Weights of a small self-supervised image encoder.
Model: 7.68M parameters, 32-pixel images, arch resnet_bottleneck, norm groupnorm, activation relu, widths [256, 448, 784].
Training: muon at rate 0.027, 6200 steps.
Data: 195000 training examples, 2.0 epochs.
Rows from block 6, named by matrix and row number. Each number is 500 + 25 x the weight over the matrix's rms, rounded and kept within 0 to 999. All counts start at 0. Numbers have three digits each.
# short1: shortcut pointwise conv (model.blocks.6.short.1.weight, 448x256x1x1), inputs 0-51
short1.185:480525538525450504495549473480454487479496469507469493515496485524510530534494522512510482474494487491536480488476482511474522523473448491536537525502518511
short1.186:500512503482483485533492481517478475516507500536516494474489538509486522477533476507474504520508507507537506519488475483525500481494521502512482469502547536
short1.187:483490490505510496511484510493495498503486492516498485499494486503494510495506493490513494507509492510494496481514486505494497504490485493491489500521501504
short1.188:546488460508517506538505481513510481492493529529508505541494524507493495523474499525509472438523513473533493537463493504529506549498495486504480537474480514
short1.189:465506508521589565493462516428503466502542523487487502444485475477506474499568468503489519486522563518487493523485522490528489502485475494519494466494514456
short1.190:545481552482468536488506493512457490532526481488497504508512498493554498504494511482526526551469522470529494487495509487518510494537486509495485517469476491
short1.191:507523470516504496507509504496485516460547547493483496491483499522525491551529503519491539495461504517517514493523500503513516451484487500519524488506515512
short1.192:481470507469538497502502489500516525525521494517482539438569474444517528516526469519506514503544482478531532456482477493505471485502506548486474493514478506
short1.193:498506524530516532495523432551517519482522483524493500530451454518517495476520482480536483517499487548502487485504526531484465515494517546525504520471486508
short1.194:496526507504572523496497490460484507496473500479501476526493509489521518507542464559514461470500418509495509494507490473550561524498508531515501465499500465
short1.195:501478508483486540504509505419463493532522525500517485521455509574549534477479506456482571502515540499514476532495526457485505497497505468470545443541484497
short1.196:528471518517495512539504481492503514505516511478493485513509532491474504522445521506490494561495496497496508478495501494515494493482505489500501479518510511
short1.197:493492457531470508508526501473503530500522467498519540478460498474465510523514551502498516513495489493487446557498519480510491516459512514502516497557518481
short1.198:494465472503454548507521527503492478507492485489522526505494523504462534512576495518481498542491485490477525482443523545504448534506509489507504472530543509
short1.199:504492529506530510485557499495505495492544480530528499509483467508493488568503561505483525486520498492507473461487522511469484470526509524499509497513478512
short1.200:462568452509508487520480508492518483467513521534480485513529529515440462534470462506522563484484501426522478507583509540530508486507523522504523479539492479
short1.201:487482493519520493499506497507488508501489492504471513487490517477502506521501468504508486499499511522505483501489496498505495498463509502507497490471506516
short1.202:477523500449493504512541501536500514508494483503461480488476512468480497505497491486493549501546544490487500521508500492511497534508536511526433495542496472
short1.203:486484505501507490509493489510511497480523519499483488510498506516510502520484493510497469498541493509525502503488504479486496490486510491487470511484489499
short1.204:555500481525497513533515481484512519528502499494526515506452505497507465496489530463478551472514549537506507480486482490488490507531494511477478481518543516
short1.205:480485547511481454522504439522494500505477519496552515575503464540481509517560525459480527510518506476526482475487497492492502466537495458479482503512552530
short1.206:530522482505477536468499486484487525503495512480485500477494518512458499498504511499500469469512489498484500499500475479457484512462521501489499500540486516
short1.207:514506528525508493515528515516520529471504506468497517525497490528506479492488524490478546502542491517516485493476500517494506536518471499524545480496492521
short1.208:485506518473508500506516497509502498545489516487514482495517499496498528493528497462503535473519525509467493495495491512530530469549479472504472505517492517
short1.209:507485475481482499488499484494517545498507491477509522499547493481571555530508510487546521505519510589536490465508484521521542495510481468483460494532485497
short1.210:493499524509468506489486479535499513499513508462502476541498464500559505534511464504481488510513480487475510510506513512492477518493477457492495469526498476
short1.211:511468466475502514509506464511495508504518488487517528492481494484536545514511511488503521492520520497500522504477501533511536508546510509516481486504482475
short1.212:461486522566521550512514517520515527526477493556505523499485499507525517491467511531490544505568509537521514449498478531514541516502470534460551517501486455
short1.213:554521509489518494545525487537498486535485501506501464484532481498486494499485524511508505471534490517462504486502435460541552500505473524529442525497481478
short1.214:502494497496497496492503499502496495491496516483483485493499489497481508501478495495491478499504504496494495511486494484496488503494510505500499501506500510
short1.215:522485476559459494475514509520500505523534501498521532518473501500496538484495462560489508483504470543498504508482479510536519482526480463563474541511481506
short1.216:505493475504504473560503480523482491505488524504493500487522536508475507526490508484528524515518482484461479523512523499476460543495499522505527513507482541
short1.217:511498519484519545523484490528548523501540519483472492461536543444529497486484500514534529540560500520494518514462549483519509492506504512491509494501527493
short1.218:485514484521520512492510512510497522527497479485491497546505534486574530470502460476521544550524490521490538485469518510558448545484502518530493485511516560
short1.219:490490449449541524522494476515484525521501466507537487515525511500499567539490480495495558494550488455506505526520498489534473504496498490520503510490513535
short1.220:515484534545507487527515491471505501490520493502474522515511495512492505537532472494463484490518516524516504475461507480482496558469493503514492531531534506
short1.221:515522503466495473525537488521533522543454539517513517578505527541508544510504519518482498496514522504505519520491513492522505512504510512488514531476506466
short1.222:471475471480496505510485490512516520504481509494522438502459502488562521499501510480483528510532504536514501516501492497501484494481525504473479488557499509
short1.223:515495512461542511527504509532460531525460551503509504468495515484567536462541524455475554557549509534474504556483508497503508468506464527525485438500474452
short1.224:445536513552510484497517556498462519466513523501482507495474508561501498514506544479547480501520475497479486489470499471498480497486501514527478548506487485
short1.225:497555560487495494497481479509479513519488532497503476561479515548541515546509473506497491532524491493502481524491486517502474566495480512544519484522530509
short1.226:514498547514444535525532478488473468507491481498508489521534508523519543500515507511530492543523491486525434507486536476536476524490510505549483502490525485
short1.227:503504490493497493506486511513500480484511512499483494497503492498510503484471508502522476493502509505504517507501501510508511498495496510492529516496512476
short1.228:472493489512483500490502493510500524542537545482491517506512476566517542551570522483511535488507519471525487562471473463509467502484515506492499460461503482
short1.229:484524517470532498453557450543495491491503467488495516529489516559495493518494431468495537502542468507535470453466495482474520476467464476513478498512494495
short1.230:489477485469501467549577452472484476513470506551508493481512462488446470471463507512501471461527484467448467486488526479534473507453525479530426501526493536
short1.231:501496503449495484475492498527495480547491463510452482447478473492498475490494485493474515487513494496508478434522459516515514518475490533507511476559448516
short1.232:502496463508495484500497488500519478505490498530505497512514503515509481495483550527509492482500502491503502489537501520513513517500485478511507493493541492
short1.233:464502503492517486507496513477504511509503521510482496522466517499480498507504522477495503477527495499508512506508497505480490504518486495514504538476492515
short1.234:530477531526509505453619477501508512514442513487536494535528500560474519518508454520513545487540510508492507509468506447499464504463536518490463476529491492
short1.235:528497489507528501472518494526493488466508479473544456516503540535542518513487539515477521497541550450490520573482501537486468478512491569520479524511470524
short1.236:495516482468511503488517509523476505483530508502507505474506475485518518504507514528507493495513468517509522482497515497484494488487506515500493517514490487
short1.237:491498530510500485499496519536500479495482491484512518486502479515511523521527517484499484466522477479490510496464514499469514491492493503502513504504504493
short1.238:478454475551469535513530484526512512526530506503519514509492543502485520496513466534470483517532475493511551490504503558512534486481407522498516532506524502
short1.239:479498512507460506491500471499497484526542538500497526513480556520497517466513451522490526533505490474483513503503489498530494478512488497486486515502497496
short1.240:486488475532475480477499525486507476507491404492497508550528503557472508519528519513498575533520527488460473478487537511518543484508512480491478490397544503
short1.241:507491493492496493500490509507502504501506503495491495501497499506512500502487496498503482492500504499509524506505506507505511503497488500504512518496497505
short1.242:537487475448508571509500466504523502546517470521481513444516482416556471503540554501472523535511483506521485457508501495518499508502515441489543459531487545
short1.243:461506484511480511503487502554521491482534486476464497490506521475419516517492493476496530493527503471478450547502472517505532490463508477506461503477495544
short1.244:493478537478484469451473485488512484490499506482502479505456520441501545517516498495562506492480424486545525445478514521506511475480490503540497507481504522
short1.245:479506482491506510499511502543475517524528487543465506496515525470570507495551539504449517470584527522485506511498488489569532523491505466503421521433502564
short1.246:506496494491491497502486512490493480486512510493487492497517493489501496481448507488528476490496494510511533491506500510502519496495497509500509511509516468
short1.247:497495424490479502504525459528508514493483503543527525483498482512518449480505480522502505500477510448514481484506509496497485495492525469538502489513479513
short1.248:573440502520510489520495503521481544490521530511500488548474550534499530466474496495511516572507538459519535535464506494505488515491498517512492497476491545
short1.249:488487518500525510469509478474491475517482499514472498495425462550545520505513528481449555524500502482510505567499470475483481524545523457497492514482475503
short1.250:524519506500498501491464521484467481500527484504548514474504514502513486448459521507515515472444510524503555501489445512502503487510495545502485471486495465
short1.251:508494459497484465489509519536523475471499461539568508526526497535435540510470522517467549469533527504513496500546506488519493549482493481497499469476498497
short1.252:522533449503472529475494518497505530472498476528512513524489473502472502534509502516502484493477523512477491477465502498536495496476533523516475497494485488
short1.253:474513483481463501474449535503543519490485561473541509535524515520499499516509504498468477489539523567524480576523492549550456515512517511528513484531505486
short1.254:481521552465515491539509549528484515556495501496456470456516494530496474501485508524525475460497529486456453461497504487518516491505517482539493516532444503
short1.255:510458505506469496508535499532467498471435499554550498540495515518495485470535505539518524521418579542442519480478499514554487467507512496505538470515541494
short1.256:483486507509465444522504526529509481491528527526515523515490492487490507477511470532480494478517535527501483497469516495505460489516528527484499483511519506
short1.257:499523528476489509472488487545492489440456507544602475478532484502492517594552470462510508536516519555449488597529482473535489487478494502493535481496540507
short1.258:504505535498510499489497470490507494507490510456476513466497506520486521501482522506522482496513490496544484502520481495521504502506487479535508467496492499
short1.259:584475495433438507455488533540514512505467530483523525491464534479422472503501475502461512529536556482489546543492477518506538501477502520515469478498505495
short1.260:492524530562460497472486504496507527509470532489539498530491511517524500503490472512486498539490501510496507486493471510555510455469546487517523500521489472
short1.261:481514506504550490498491507443539468522469506549536532469505494548498455554526498477482487514477571546533539576534471514478446575479506447519535479528545509
short1.262:469481540507512484510539493511499506506519554497509496515538449532522540521470484489461473495491490563492494513494471507508465512518497527498524469488506476
short1.263:494514487463478528489489518516544498509518499463496529479513537445493493535532485496513470508508473532502485474489501541495508506516496469512495543477495484
short1.264:502535490503487514491521513499499525500511477465476504520502506496525474515507499495506469480504516520469535479486514497511480491496523506520515469493511487
short1.265:574535448475448489503511453400530506483508546520581531506527484485474500478462506502455530463500559485470501522500493468459486484499518510563515519515565475
short1.266:455518514484449563506498530456548497493512484509512465465542487462531492510518504566499529436500481516529532495495516464504503522520511575516496482481479461
short1.267:518487507491520505473509490529500478510518505477513459510536518510462545459510452490490498524505550495494467492510479497541468535521540478526508452509528512
short1.268:514481498491499488484493493493508508493478513512513533512522521501493518499508489514476522528525515499485505505495523493480480487496508495495465523489499516
short1.269:494484511474495498489495510474474505532473547494485504625529507515533482428471457529434520521478447525512483500500528496521512448481501493494494498501545480
short1.270:507502525509503523501512517489497482496495515502506515483489527486508474528494521522487486460504502505511506503503521502498505540478505503518481502497501502
short1.271:514490475470520531481484509511499479512491525528534457482509503528516490539517573519485486497560515538515466577521499500503441499502497489519518517479554488
short1.272:495501485444508482499513521488455459501468467589476533485494467525504515516497529532499509459487505486463492497517520475510527512461500485527516491509499547
short1.273:524495478460517532531485471534485489493505501512507521439532464457526509541506501481534519504514536511530506482497478478548513466547519522499499499493489473
short1.274:499501527542474477525516440529494492488493522521525497514525497531510521508482509477492521494486526507501478451480481486503504559491494496542520531473475503
short1.275:467480499494435510487511489523539557553462481497514504521496509482557503475558496478525532455532523486502536504494518491510533460487503490483547513591494513
short1.276:520501535508497485502502492489566528459545520531528454521534472502484461527541442509479492505512614518461507512514527515527453568523528516539530461515505482
short1.277:468509439515507496480514524473487518465446481516471477498431512476489488484526503454536525494557498570512522460477508517511526502520510478554506499453528434
short1.278:473508516483511505496526549525509523494492523502487479494475525523487509503474483484495496518497505509481492523531500505509479494509481520518501514472517524
short1.279:492474515492473524481509556429468468547491528503482512523542507479510494442510423488481460492490500554513515540474528469557537510462507490518513431467441575
short1.280:476512527478534489476511478507490470524490509495486489473509514500474520497484492488460444514486496550509572525529517484486487492523544536530514512493475493
short1.281:480512459511479442469508521573472478516500526470505477527481518497480503535529495516536517492528514457466492522493532494478484510460478512550494424482518474
short1.282:488504565477490475532487482506506500524529543500493562512505494506451460492465517497448495482500507512559557523467530475494513523470498471489536493497491482
short1.283:503489443513508494533482502501510522529516490479524508531474500493486491486517483482474508524510515474498507519518528595512491527492571503526566479541475501
short1.284:489500572485526477498481486475496500512489506524512503484507517485472514481489488497461472487499470476485502501510554489500504494518466500512496514505485489
short1.285:505512553528489504522524514458475511499509488502452487471493501476545525488484523492504491522505509480450465484500506445496485513491498491528503511515467472
short1.286:521520517471483512487534489492475459496498508474517518475540479457458477557528469484480515513509509452524478489475514467485493501523534516507509470458523488
short1.287:496494509496487479500472509494524501549508508536494489482518487479494504451512491513502471507468491488502461475470520538485497495494511503478550484499495493
short1.288:534489511492488498508495496517514501525495493521498484486517473516484487470489473532483487497493509483499512497507501514510492481494498496493514497491500508
short1.289:525508555547479501476516524493504532494515521490521460526507544518497470495534514514500520504461489515539506513549499492508501474512542520480522491449474559
short1.290:517488510468551464490511503555499520521515470553518512505513484478429486448468510476449447462571511544516528491519489490515522528517453493491508547480519526
short1.291:502498497496497492484506497501506499499496503507494504494517489514487480483490476495485472492512496486513510501506510513502504497494478518474488495482496497
short1.292:472487509503484523514496527516507493458530553486491500495505507497471511485489526528469515524549510508515462488525544507537440497485485549542497542496517487
short1.293:509495513440466486477479492516458484447516493497482496495489526484514470531504516517482539476464500485481495491501527502477534483521544530523490489500548535
short1.294:452559529453485508520494572524490539490529521475535474540493460515486475522481508526507447502526500542495493505454462500467498466490522495461545509481505481
short1.295:520525513479513460445501497495498462487519500536502473505519488487540467568553573513468501455508519467508531463489520498461494489499519503515493549488494522
short1.296:501495508517504501491507486497513507461494539476518547508477515549497552542532514471494524542561476443517476504511474524491452450490503534559531487442506517
short1.297:486501535514500492454479517517478498480496486501510479508502471495490466503504500502485520496496506489517521495489502509485488525484498515492493465463486514
short1.298:517492532566521447515574494490529478498443520509443462485521496517493562490508480523478440506493480454489422501489514507483491465478494524563460495489460472
short1.299:518496501501507515502519470514500500512521486517488516492493488521508478484497486500496479479518493488495507496501516500491492474502484477485487525473530502
short1.300:505493511493504455497504523521509512492471477512517481475502497506415456453494484536464494483504467493498512522536533523511543507504475514471524537479491486
short1.301:462485472524494486520550544525563532511513498523469536485447471509510468476452569555506499452447506462507468539536468489533515495526500467508469509513516435
short1.302:493509540489494477532499525504535536512510493499502517503494495473465447503481501490456478488492484538497536512487498482501528504489482483466521483502480485
short1.303:499473526522522516505557520473499479495523469519483490503480484540488518506505510549486480483521454492503537492470471509503490476531456489554554485477442472
short1.304:522497502497537458485494451518493526516476539496513467522525475492443497519511485492447472511437506534545516502487508481484541463496488483508532488471487493
short1.305:468544476502469468511501549489501489539495491529500475492506491538506491496460484482517484489474507449513535495538498504480527489488504498488503494499506474
short1.306:507479567518453497516453534496516500522470500517489477485518495474440453495486470498472494495500523462508505500505520490472540508476468487499502443505488467
short1.307:494532617483496471486547518508468501522531489475484461521509476539479539487490524498497479505507467524505466515473479477515464495494461497549527489500533514
short1.308:509496532510512490492475486499512500489492484521499499488499504494497490497506493480496504506491495525517465492542490524500513510518538502535465492518506500
short1.309:486482502517532489485476473502505489520412469506498522545463483536469488510520476497532512491539499545501496465536505494533516490520469491520463503511458478
short1.310:491486521505503511508502511480490523512502491462533485510485487501506551495510488479502481503532487521536534489504510499502559500524401494511500479522490510
short1.311:507428475488528544485505488453526448512490468548543525474502529474523454552504524512489465525503529539528527455455472450503486501514515509532538508474511498
short1.312:484501500501518498509484501503504487487494488490503512495489490498494478487500501487502511495494491509507507496505508523491496501510519502502501474498501515
short1.313:475481512500495491478518533480501479496471484528487477498510486490487484446517497511497442483484505534520512484431487487538514521486499535584491473496509499
short1.314:510511474569555515498503529510530491466503493511508474486471510543441433487509512475527459497494497550513512516454470530518509461538491469532508493477505525
short1.315:573482533503450468504559541497459507491510537496569530500497519539541549480508526520487499478459537517474508491504520517517482514464494529544513543502485504
short1.316:547470484529517515511527485478482459519527506532442473506476462469490487493479497464471526537522483510501476519495477455530560443508519498519527497488504484
short1.317:564469506463508513464494492511522510505524509528522475518510515487493512476541413454483474479541508482484510492478522543533533506518499497514521429506475501
short1.318:493481492506492539511515517492499484512511508484498490501479489524502492471498477507482498470502517461524496517505447495472514497473515492531490480474472490
short1.319:474496501511511497504486468454507531478464501490483487500521478558461450504565491464517541509540511519491484549479481491575518500489504454517526476532539520
short1.320:482455498496496510531506517503484520484501494515526530486515516489510492510503467525477498517508508506498492506467554539503502496505512508528514491516476481
short1.321:537499470522471461528520485453450497477486491495484496489539518478467468485511491574517491459521506483526493461465516465510521508504583479551453483501509434
short1.322:528501499532518517500552494474556510476434502470510519511507459532502479531458518537514502465554510518504536516462474454506497519530520489537504523479532484
short1.323:471501500454488505504515512507508478463520508485494475483529514488503484494499513538488506505487505487527499473525439464494508507507553523574512487502489477
short1.324:458479536481503519446486475563541456503521530479477509445495500470485470462508504503509470503564486548481445518502477489528480493489503492527514520531526511
short1.325:494499510500512502497491496499510502491497471473514495490504493491500523501479490495502497506497496511510483495498494539508507497520484503533484496484488500
short1.326:477512513502513478521521471438532451501477477528530526518500509481470474484472478522476519450537488506466551515505493510474515502455484490486499560485483541
short1.327:485509497454542506490488511496546503481476497481547475443534518521503523588516492483417501506551559508491485488461501502490495503465477417533533513481491553
short1.328:497504470509485507502507516461506499472458506480534486510552508523471502467484531462536530507489528526489547504534470531505505461504561487615492524496491496
short1.329:533491491462477521462492482478461517496526534517494492534493501551524517488504503469536463427478491513521481480433532469483492518474461480536469484490514500
short1.330:540526534535483530425513472524484527531503510508473517518506522494525491516499527466514515487481540494466501440516469513504478483509500511513506521464509479
short1.331:530467528450484466482537464556451513465489467494484487495450496488511507515476467515498521456483440466491496517491497548493492459483470519541512467520502480
short1.332:523527494486552460499472475475538537504467488487517426490495541507515514488511493465562512499532490514486519492487511482491542490494481479527484531498526505
short1.333:493525491501533532507488524507511471486482499517521504493497485487509486511540516500496501479508491501506489514504507501494506505488497512502493497498495533
short1.334:506511539508504502500485507488503534509500506524521439470517493479495475535451523486500535496510494495477509485488532512527491478462493492493493467522473505
short1.335:472484522521519446518523541519500502491533439473472513514503479520505492505504466485473449489488468522477485488468546493462513510530489544509528482505489485
short1.336:511510484496473516470483503479475485497489445507473495485536510478495510435516501543494494453515476563533498525482485506531525515539498525460495475503534543
short1.337:461482511467470489462500503514475481512500540516486546516545519467493484501501518519502461491496542529536499429527521503465495457505488526513532503521494511
short1.338:491513512493470552496549493481459514508520480490506496552503473528464488435477508475513511511484494482494474476490551510502412492504497498493492528471520518
short1.339:539497522488502534483495467502493495483522492531478493525487503493491478489506502476508502512468524466493503509494493525478497474492489481496496521487477508
short1.340:494512476480491480502476527486507465447501479475513483507512465463455458475525471521530494480451469528543538519502482463499517507492478511492490495482475485
short1.341:503499506501502495486506520496489511498501499495494481509501510495503496502488517472498501514482508512485497497484492494508496510504524502498516518501482509
short1.342:495498506475489504510514449490535490509494479479529504484488485478438477536494488503524502537488486510486539497504519523492518515505489483490493503503514520
short1.343:490487495482516522495502470490532465494467414478485532512504488541532521493507536504546524481482508507460536492508497509498467496485492497499526489455522503
short1.344:504496483528484464467524568496561471509466497555461517471517433504500497475506475560490494506485429526493466525561464547496505460448500491487548528486500499
short1.345:461506511488522568525501483481529503476476506491498482493522493479535543497519485458511544478570516525516505517492526521511506466497469573511483462493538531
short1.346:465459485506500484479466509461462498493475492516502484517524522562526466509501531528479488476457499530525471510490501524505485522515515525528498498488502476
short1.347:502482518520492484488521498486504533487499513500500485492492494499496490486510494512496482535513509515477462499505490495490499495493502499468551492486535533
short1.348:547485455478498514479495473461502469483493457502466458491534463522459481495464578486476476489478522502484482495516495456478526472536476512466509435487484499
short1.349:451489542509524497518481497465532498502434490493498490551517488508481511497489510592479462464443476502541559509522445519538535627501500510511509526526494480
short1.350:514526484495504478532507478509534489506504476481528507490487490478532530507465467474544548488484493539507552487511503503507512485512499490498499529504471487
short1.351:478497469540513499505518515498477475513484518483515519481470442517499502477475513488494480478533511529525516498485496490505512534508477481483553501495503513
short1.352:519510507474531498502503454537487517502497493465524467522538508512501507507488517459509533500525475516480502504505478449551418469513495535536479550487540579
short1.353:485516464511516526517517512515535501480515507471537513509553518474521528524526510478503552472529528515500511530474505517496499482495504521498501495500483505
short1.354:481551503499511505508504489476464508480509484492560498485467504492508462493488505486509499492482467530537498494511508499472484490507507536500490533489488500
short1.355:488493523511545440514522496490488475498474526523473501510493517529501526493488483474485517486528481525543468462526495481504487504493477459519515504543478503
short1.356:542494510480461492518525504490493522509501522483481471489548480456451548508455459483510549479500532527501497539538454528510481485504498508511503470582477496
short1.357:519528518508559503472511493512483507527493511501474459453502483477482506543504522550543541468531490517512474465499477503502473474497486502511501479495506523
short1.358:532549526468463494495501502528470522501514505467499480546495528518524483476488527514485486521484473481513472530524513471496485509528501468529513482496502506
short1.359:498503496487487488501537492498504509510509502495492506497482509508494477474485498490502484508493504501496503506486511508504495490491501508498521515477503496
short1.360:521472480547554482503529462468537498535519474450520513467514484509481496530507494510498475477481427544491549427475512541483509538482527468547534485491465475
short1.361:438462506465495475496559500470490486477473485486546521538512531467496507588497533477578563514529477491499515471463446464516509521484509489469571491485522500
short1.362:508484520502494480478521484554457488534504555509480529489541552499508485458536466460543497530471483526494494506497485512543514483511463523480553506556536489
short1.363:510512502509489493497563530482530497466549477463500547542514506562492481463501504495504496478500521515511525526438542518520446504477466469497536525538486505
short1.364:491483522475514493524475494461530506491500527535468580452480506511542548447459606497500483548519488504535441540515469476516445566477520473470545506492559486
short1.365:504499526470549516540523481522495452528461461511484435485473529425497546452543495527492548548511454503471518457495497481470549510480496471489469492477528521
short1.366:463487512530546491523531452475500550478505467501531550579512517556463477460470514570488541477499444489517515526506525538541481534524514507490516509514513467
short1.367:497530521512502556454486494496503531529486493485504522510496514503513473484503477476522524540445517526537516512464578552545535493506557501545478466523490462
short1.368:488521524527495457445568517517459511511528499528456455449487506525466528434438490529486532475476508516517477533507512469497514544465494514508449530485463479
short1.369:479455484516474508491507477527482521498529492482499470489531524542522493474519511483519518583481547519503502446489512525475474481486518542525477531522537495
short1.370:507498503517540540481465466509492501518500465491485457482514481478478524521517485432502538470530472520490480495482521478522457460550505528469510501536522501
short1.371:469496498510494521524497526501519523526521495502495525480496507482484495480492493531519510505513490488502533486522524499485498490502484513493498493511515508
short1.372:461440501500527485519475512510494514490472551504451526539553508535517536422543522502476507462488459504548486450512505494569476478486515486554498501505509494
short1.373:477515451480469489561511526543509508469519453552489570499513515527519552502485523503499490512532506525491492556512510528509508499498484485500494497495457466
short1.374:494478478515476523482546508524483485487504509470512537552513467504494520541526515487419493463532546500475505457469453535521427540514486562482496511447463469
short1.375:517511500485550503516486496483513503498456502514434520512516501488470518480431467537522514504541520514482476538486513477559501519475501494514474432522495511
short1.376:490544564489548518499550412590467504534487527494466518529473469541504500534468505482528531552533520468482462484549475505516463557543482475555463529528540504
short1.377:535512518551474482480499481523508519486510452524522477486504486522528492525490478551491511507509491480453492519513506528461452483513540503545477484499509481
short1.378:512509503485518501491503493560511492516506456484501519493493507487543509482493456457490544524518459523480484580502472518530482495463512508509501498488493470
short1.379:506513490464536514473502512490503513545521462529513487500525474454507497570505556483484479514523503523484467555519540483470525480497505531481526494540474505
short1.380:539512496464505538514498483457475471541513491505514491485535550441471466454506476483490505558502493521489543463540512524472465477512517495479490505494507485
short1.381:496507523518454499540520505447498546497531540488530514561555508555510475496453504477472519454541505484506501539484512507528491534514503498485508522502554535
short1.382:513468478513524512492508464512517464509505503511492498481530534524545506489489504543512486524467489508491482506456553493512529498468525476532511490491540443
short1.383:467505513533445542529506486484506492486522472493506498554480464511484514501506491506492497509492518492473521495472524511519467524471528538485522513524484521
short1.384:525453480503547480473522498455466500502489538459546557560456562491537502423530581509472505468491536523512464523497514495527491464509528529503504539492480501
short1.385:523529518490476535494517480505500501517541573493505473526492545560535552528499465494484488506537503528523478550528489506563459515515500468535517543505521475
short1.386:502501478505514539493478492466509542499520502515518502474465456524502557546494516476512497533506480505492512537495483474520439487422522501482484495520516500
short1.387:474460504481510466498520474500484506511495486491503477488464560462476490492515466482498559517479526494482527458554480455491514490488491471507507500484504487
short1.388:538503528499480464500489473464518521512543497486493479515498548500485534523487504468482513577486463518450461499478485537539462495481455498524507535543536517
short1.389:486496520482516476517504525483485440519506504485505509483529560449502500517506482483469488487523535515483503522490510499476490525487487538483530486566450563
short1.390:448514510493457536480472455520473515499501518487464501508540496509461505446481524530474555504473490519504492500490462503491476475484471481478513534474548495
short1.391:521512508476510525503514467482523542532516471499512486507512454540504495477470468492456497459491483471520508518516515485533493495478519499494475484525519511
short1.392:473493494496496488511509511515486513509488484476483475481491497486500505499483488497511508486497513533506487521519482504515500521514495493475497507478502496
short1.393:520527479482492492503498460507499478502492527482490507503501564500528488526489481511493492490482483495501508507499499492467506494497520514503501514501494487
short1.394:505523493524488473453495531478488521467521489520494484468531484532450516541503419508530519523447496507505515553489489506530500530542514503513487448502495461
short1.395:484480497455478529510563524520524484519446501506492498512501478500524503521529479439495475510521478489501490552487468502472501471506526447501480494501494482
short1.396:514527498467494506514545524484510508520523491474491507509530516472504511512497519502499507447462504522478485505484541498529513544527471497482498485479461496
short1.397:491583515429512450536480514474550512572477512516522529476507528535512450545507548473491467480505538500473474529501503498471518438533496465486474498504496485
short1.398:481510519468485480478537496512479507492487492517520494499467515477465531478497514456524516479507485547492502498515495421498531513526456489491514493537499517
short1.399:519506499509495522496504447494489548491484486511458508502510518481453452519506485499505534512520527500472485511516492483478499532480532500492503494513528525
short1.400:486567527511506501446538459488508504482549502484504490556480488557491483466464463500513522461505469472518447499515551523464424513472471477500505468474517469
short1.401:511533503501506487458510513479499510502496492478487470510517535525489488515516492504476510529491497504496482525493521499543484505513527519570516495511481501
short1.402:481484533529489553478488475579457453488507501454472475484526414465526525511497511531532525517454466547454439542490518514530479536481531503491500470489500497
short1.403:528491509449521486534461515516490505500468557524495508436529501492513519503542512515456510516509508499525514530543489523510496499456475486503459537502496524
short1.404:483495513501503472521482511516486481480546510499525528507552492488478509480520470467529524490531509485512495459491469478528479424470503538477497500540521494
short1.405:487471471509522512494512500447435550506534462490492529512517481546502457511503523544501493463482422508482484491513517505519493511491528564514491546455460477
short1.406:524503568482503518502495512517475474467528478508503467499537514495503492494469491476518539497526492489526515503498473500553467453561471509537550542515514523
short1.407:483495543523483529505550514519481528504486507521497474441488471482498518494470451474520449452490482443516494508536494525456503528505486471509499452525481457
short1.408:509523531469492487498544534501471499569555462515423499412521511499458513474460499493559526487540401481488492474496490462500505490522491533499570445531532504
short1.409:508454491537495507493497510487530503502499498531491482496500530499484515484548507499514477485519508484495510503534501476501501518507497526497490522497507533
short1.410:500492516484478494525467511441498526518531496491480473534475505546472439486466510465533529448533507506523481539511478507504490551489540501498486485537525499
short1.411:493495574568506555544543518515494534501565512521511479491472503484519499483453482493486498477464506546497478538461500473497488453488467480549516478522529476
short1.412:471498547522442508522528459527499490517532484504519537511505470533486487419476463509505518484536476494496430464490473495523421510538510521504489480484513484
short1.413:467497498503490511517534491506485522517479499499521529489511475506495495491464467545463515500498497463465471458514512523503481524468530494469489490478491469
short1.414:510507471501502498500560493490506510499503530487502528517497490506502480469477491518516492507523491475484541510575520493446487535492552509489497550495524499
short1.415:497557525534518507514507495528484462492515518480505561584515567556495494496500536485513501544486475519475491489493498505497480520559537515519475553481508474
short1.416:491507525529493453491592486456504502514460480538479482464496547530469525486457530484494538490507509522491517519493551514463538522455496475511481485519533505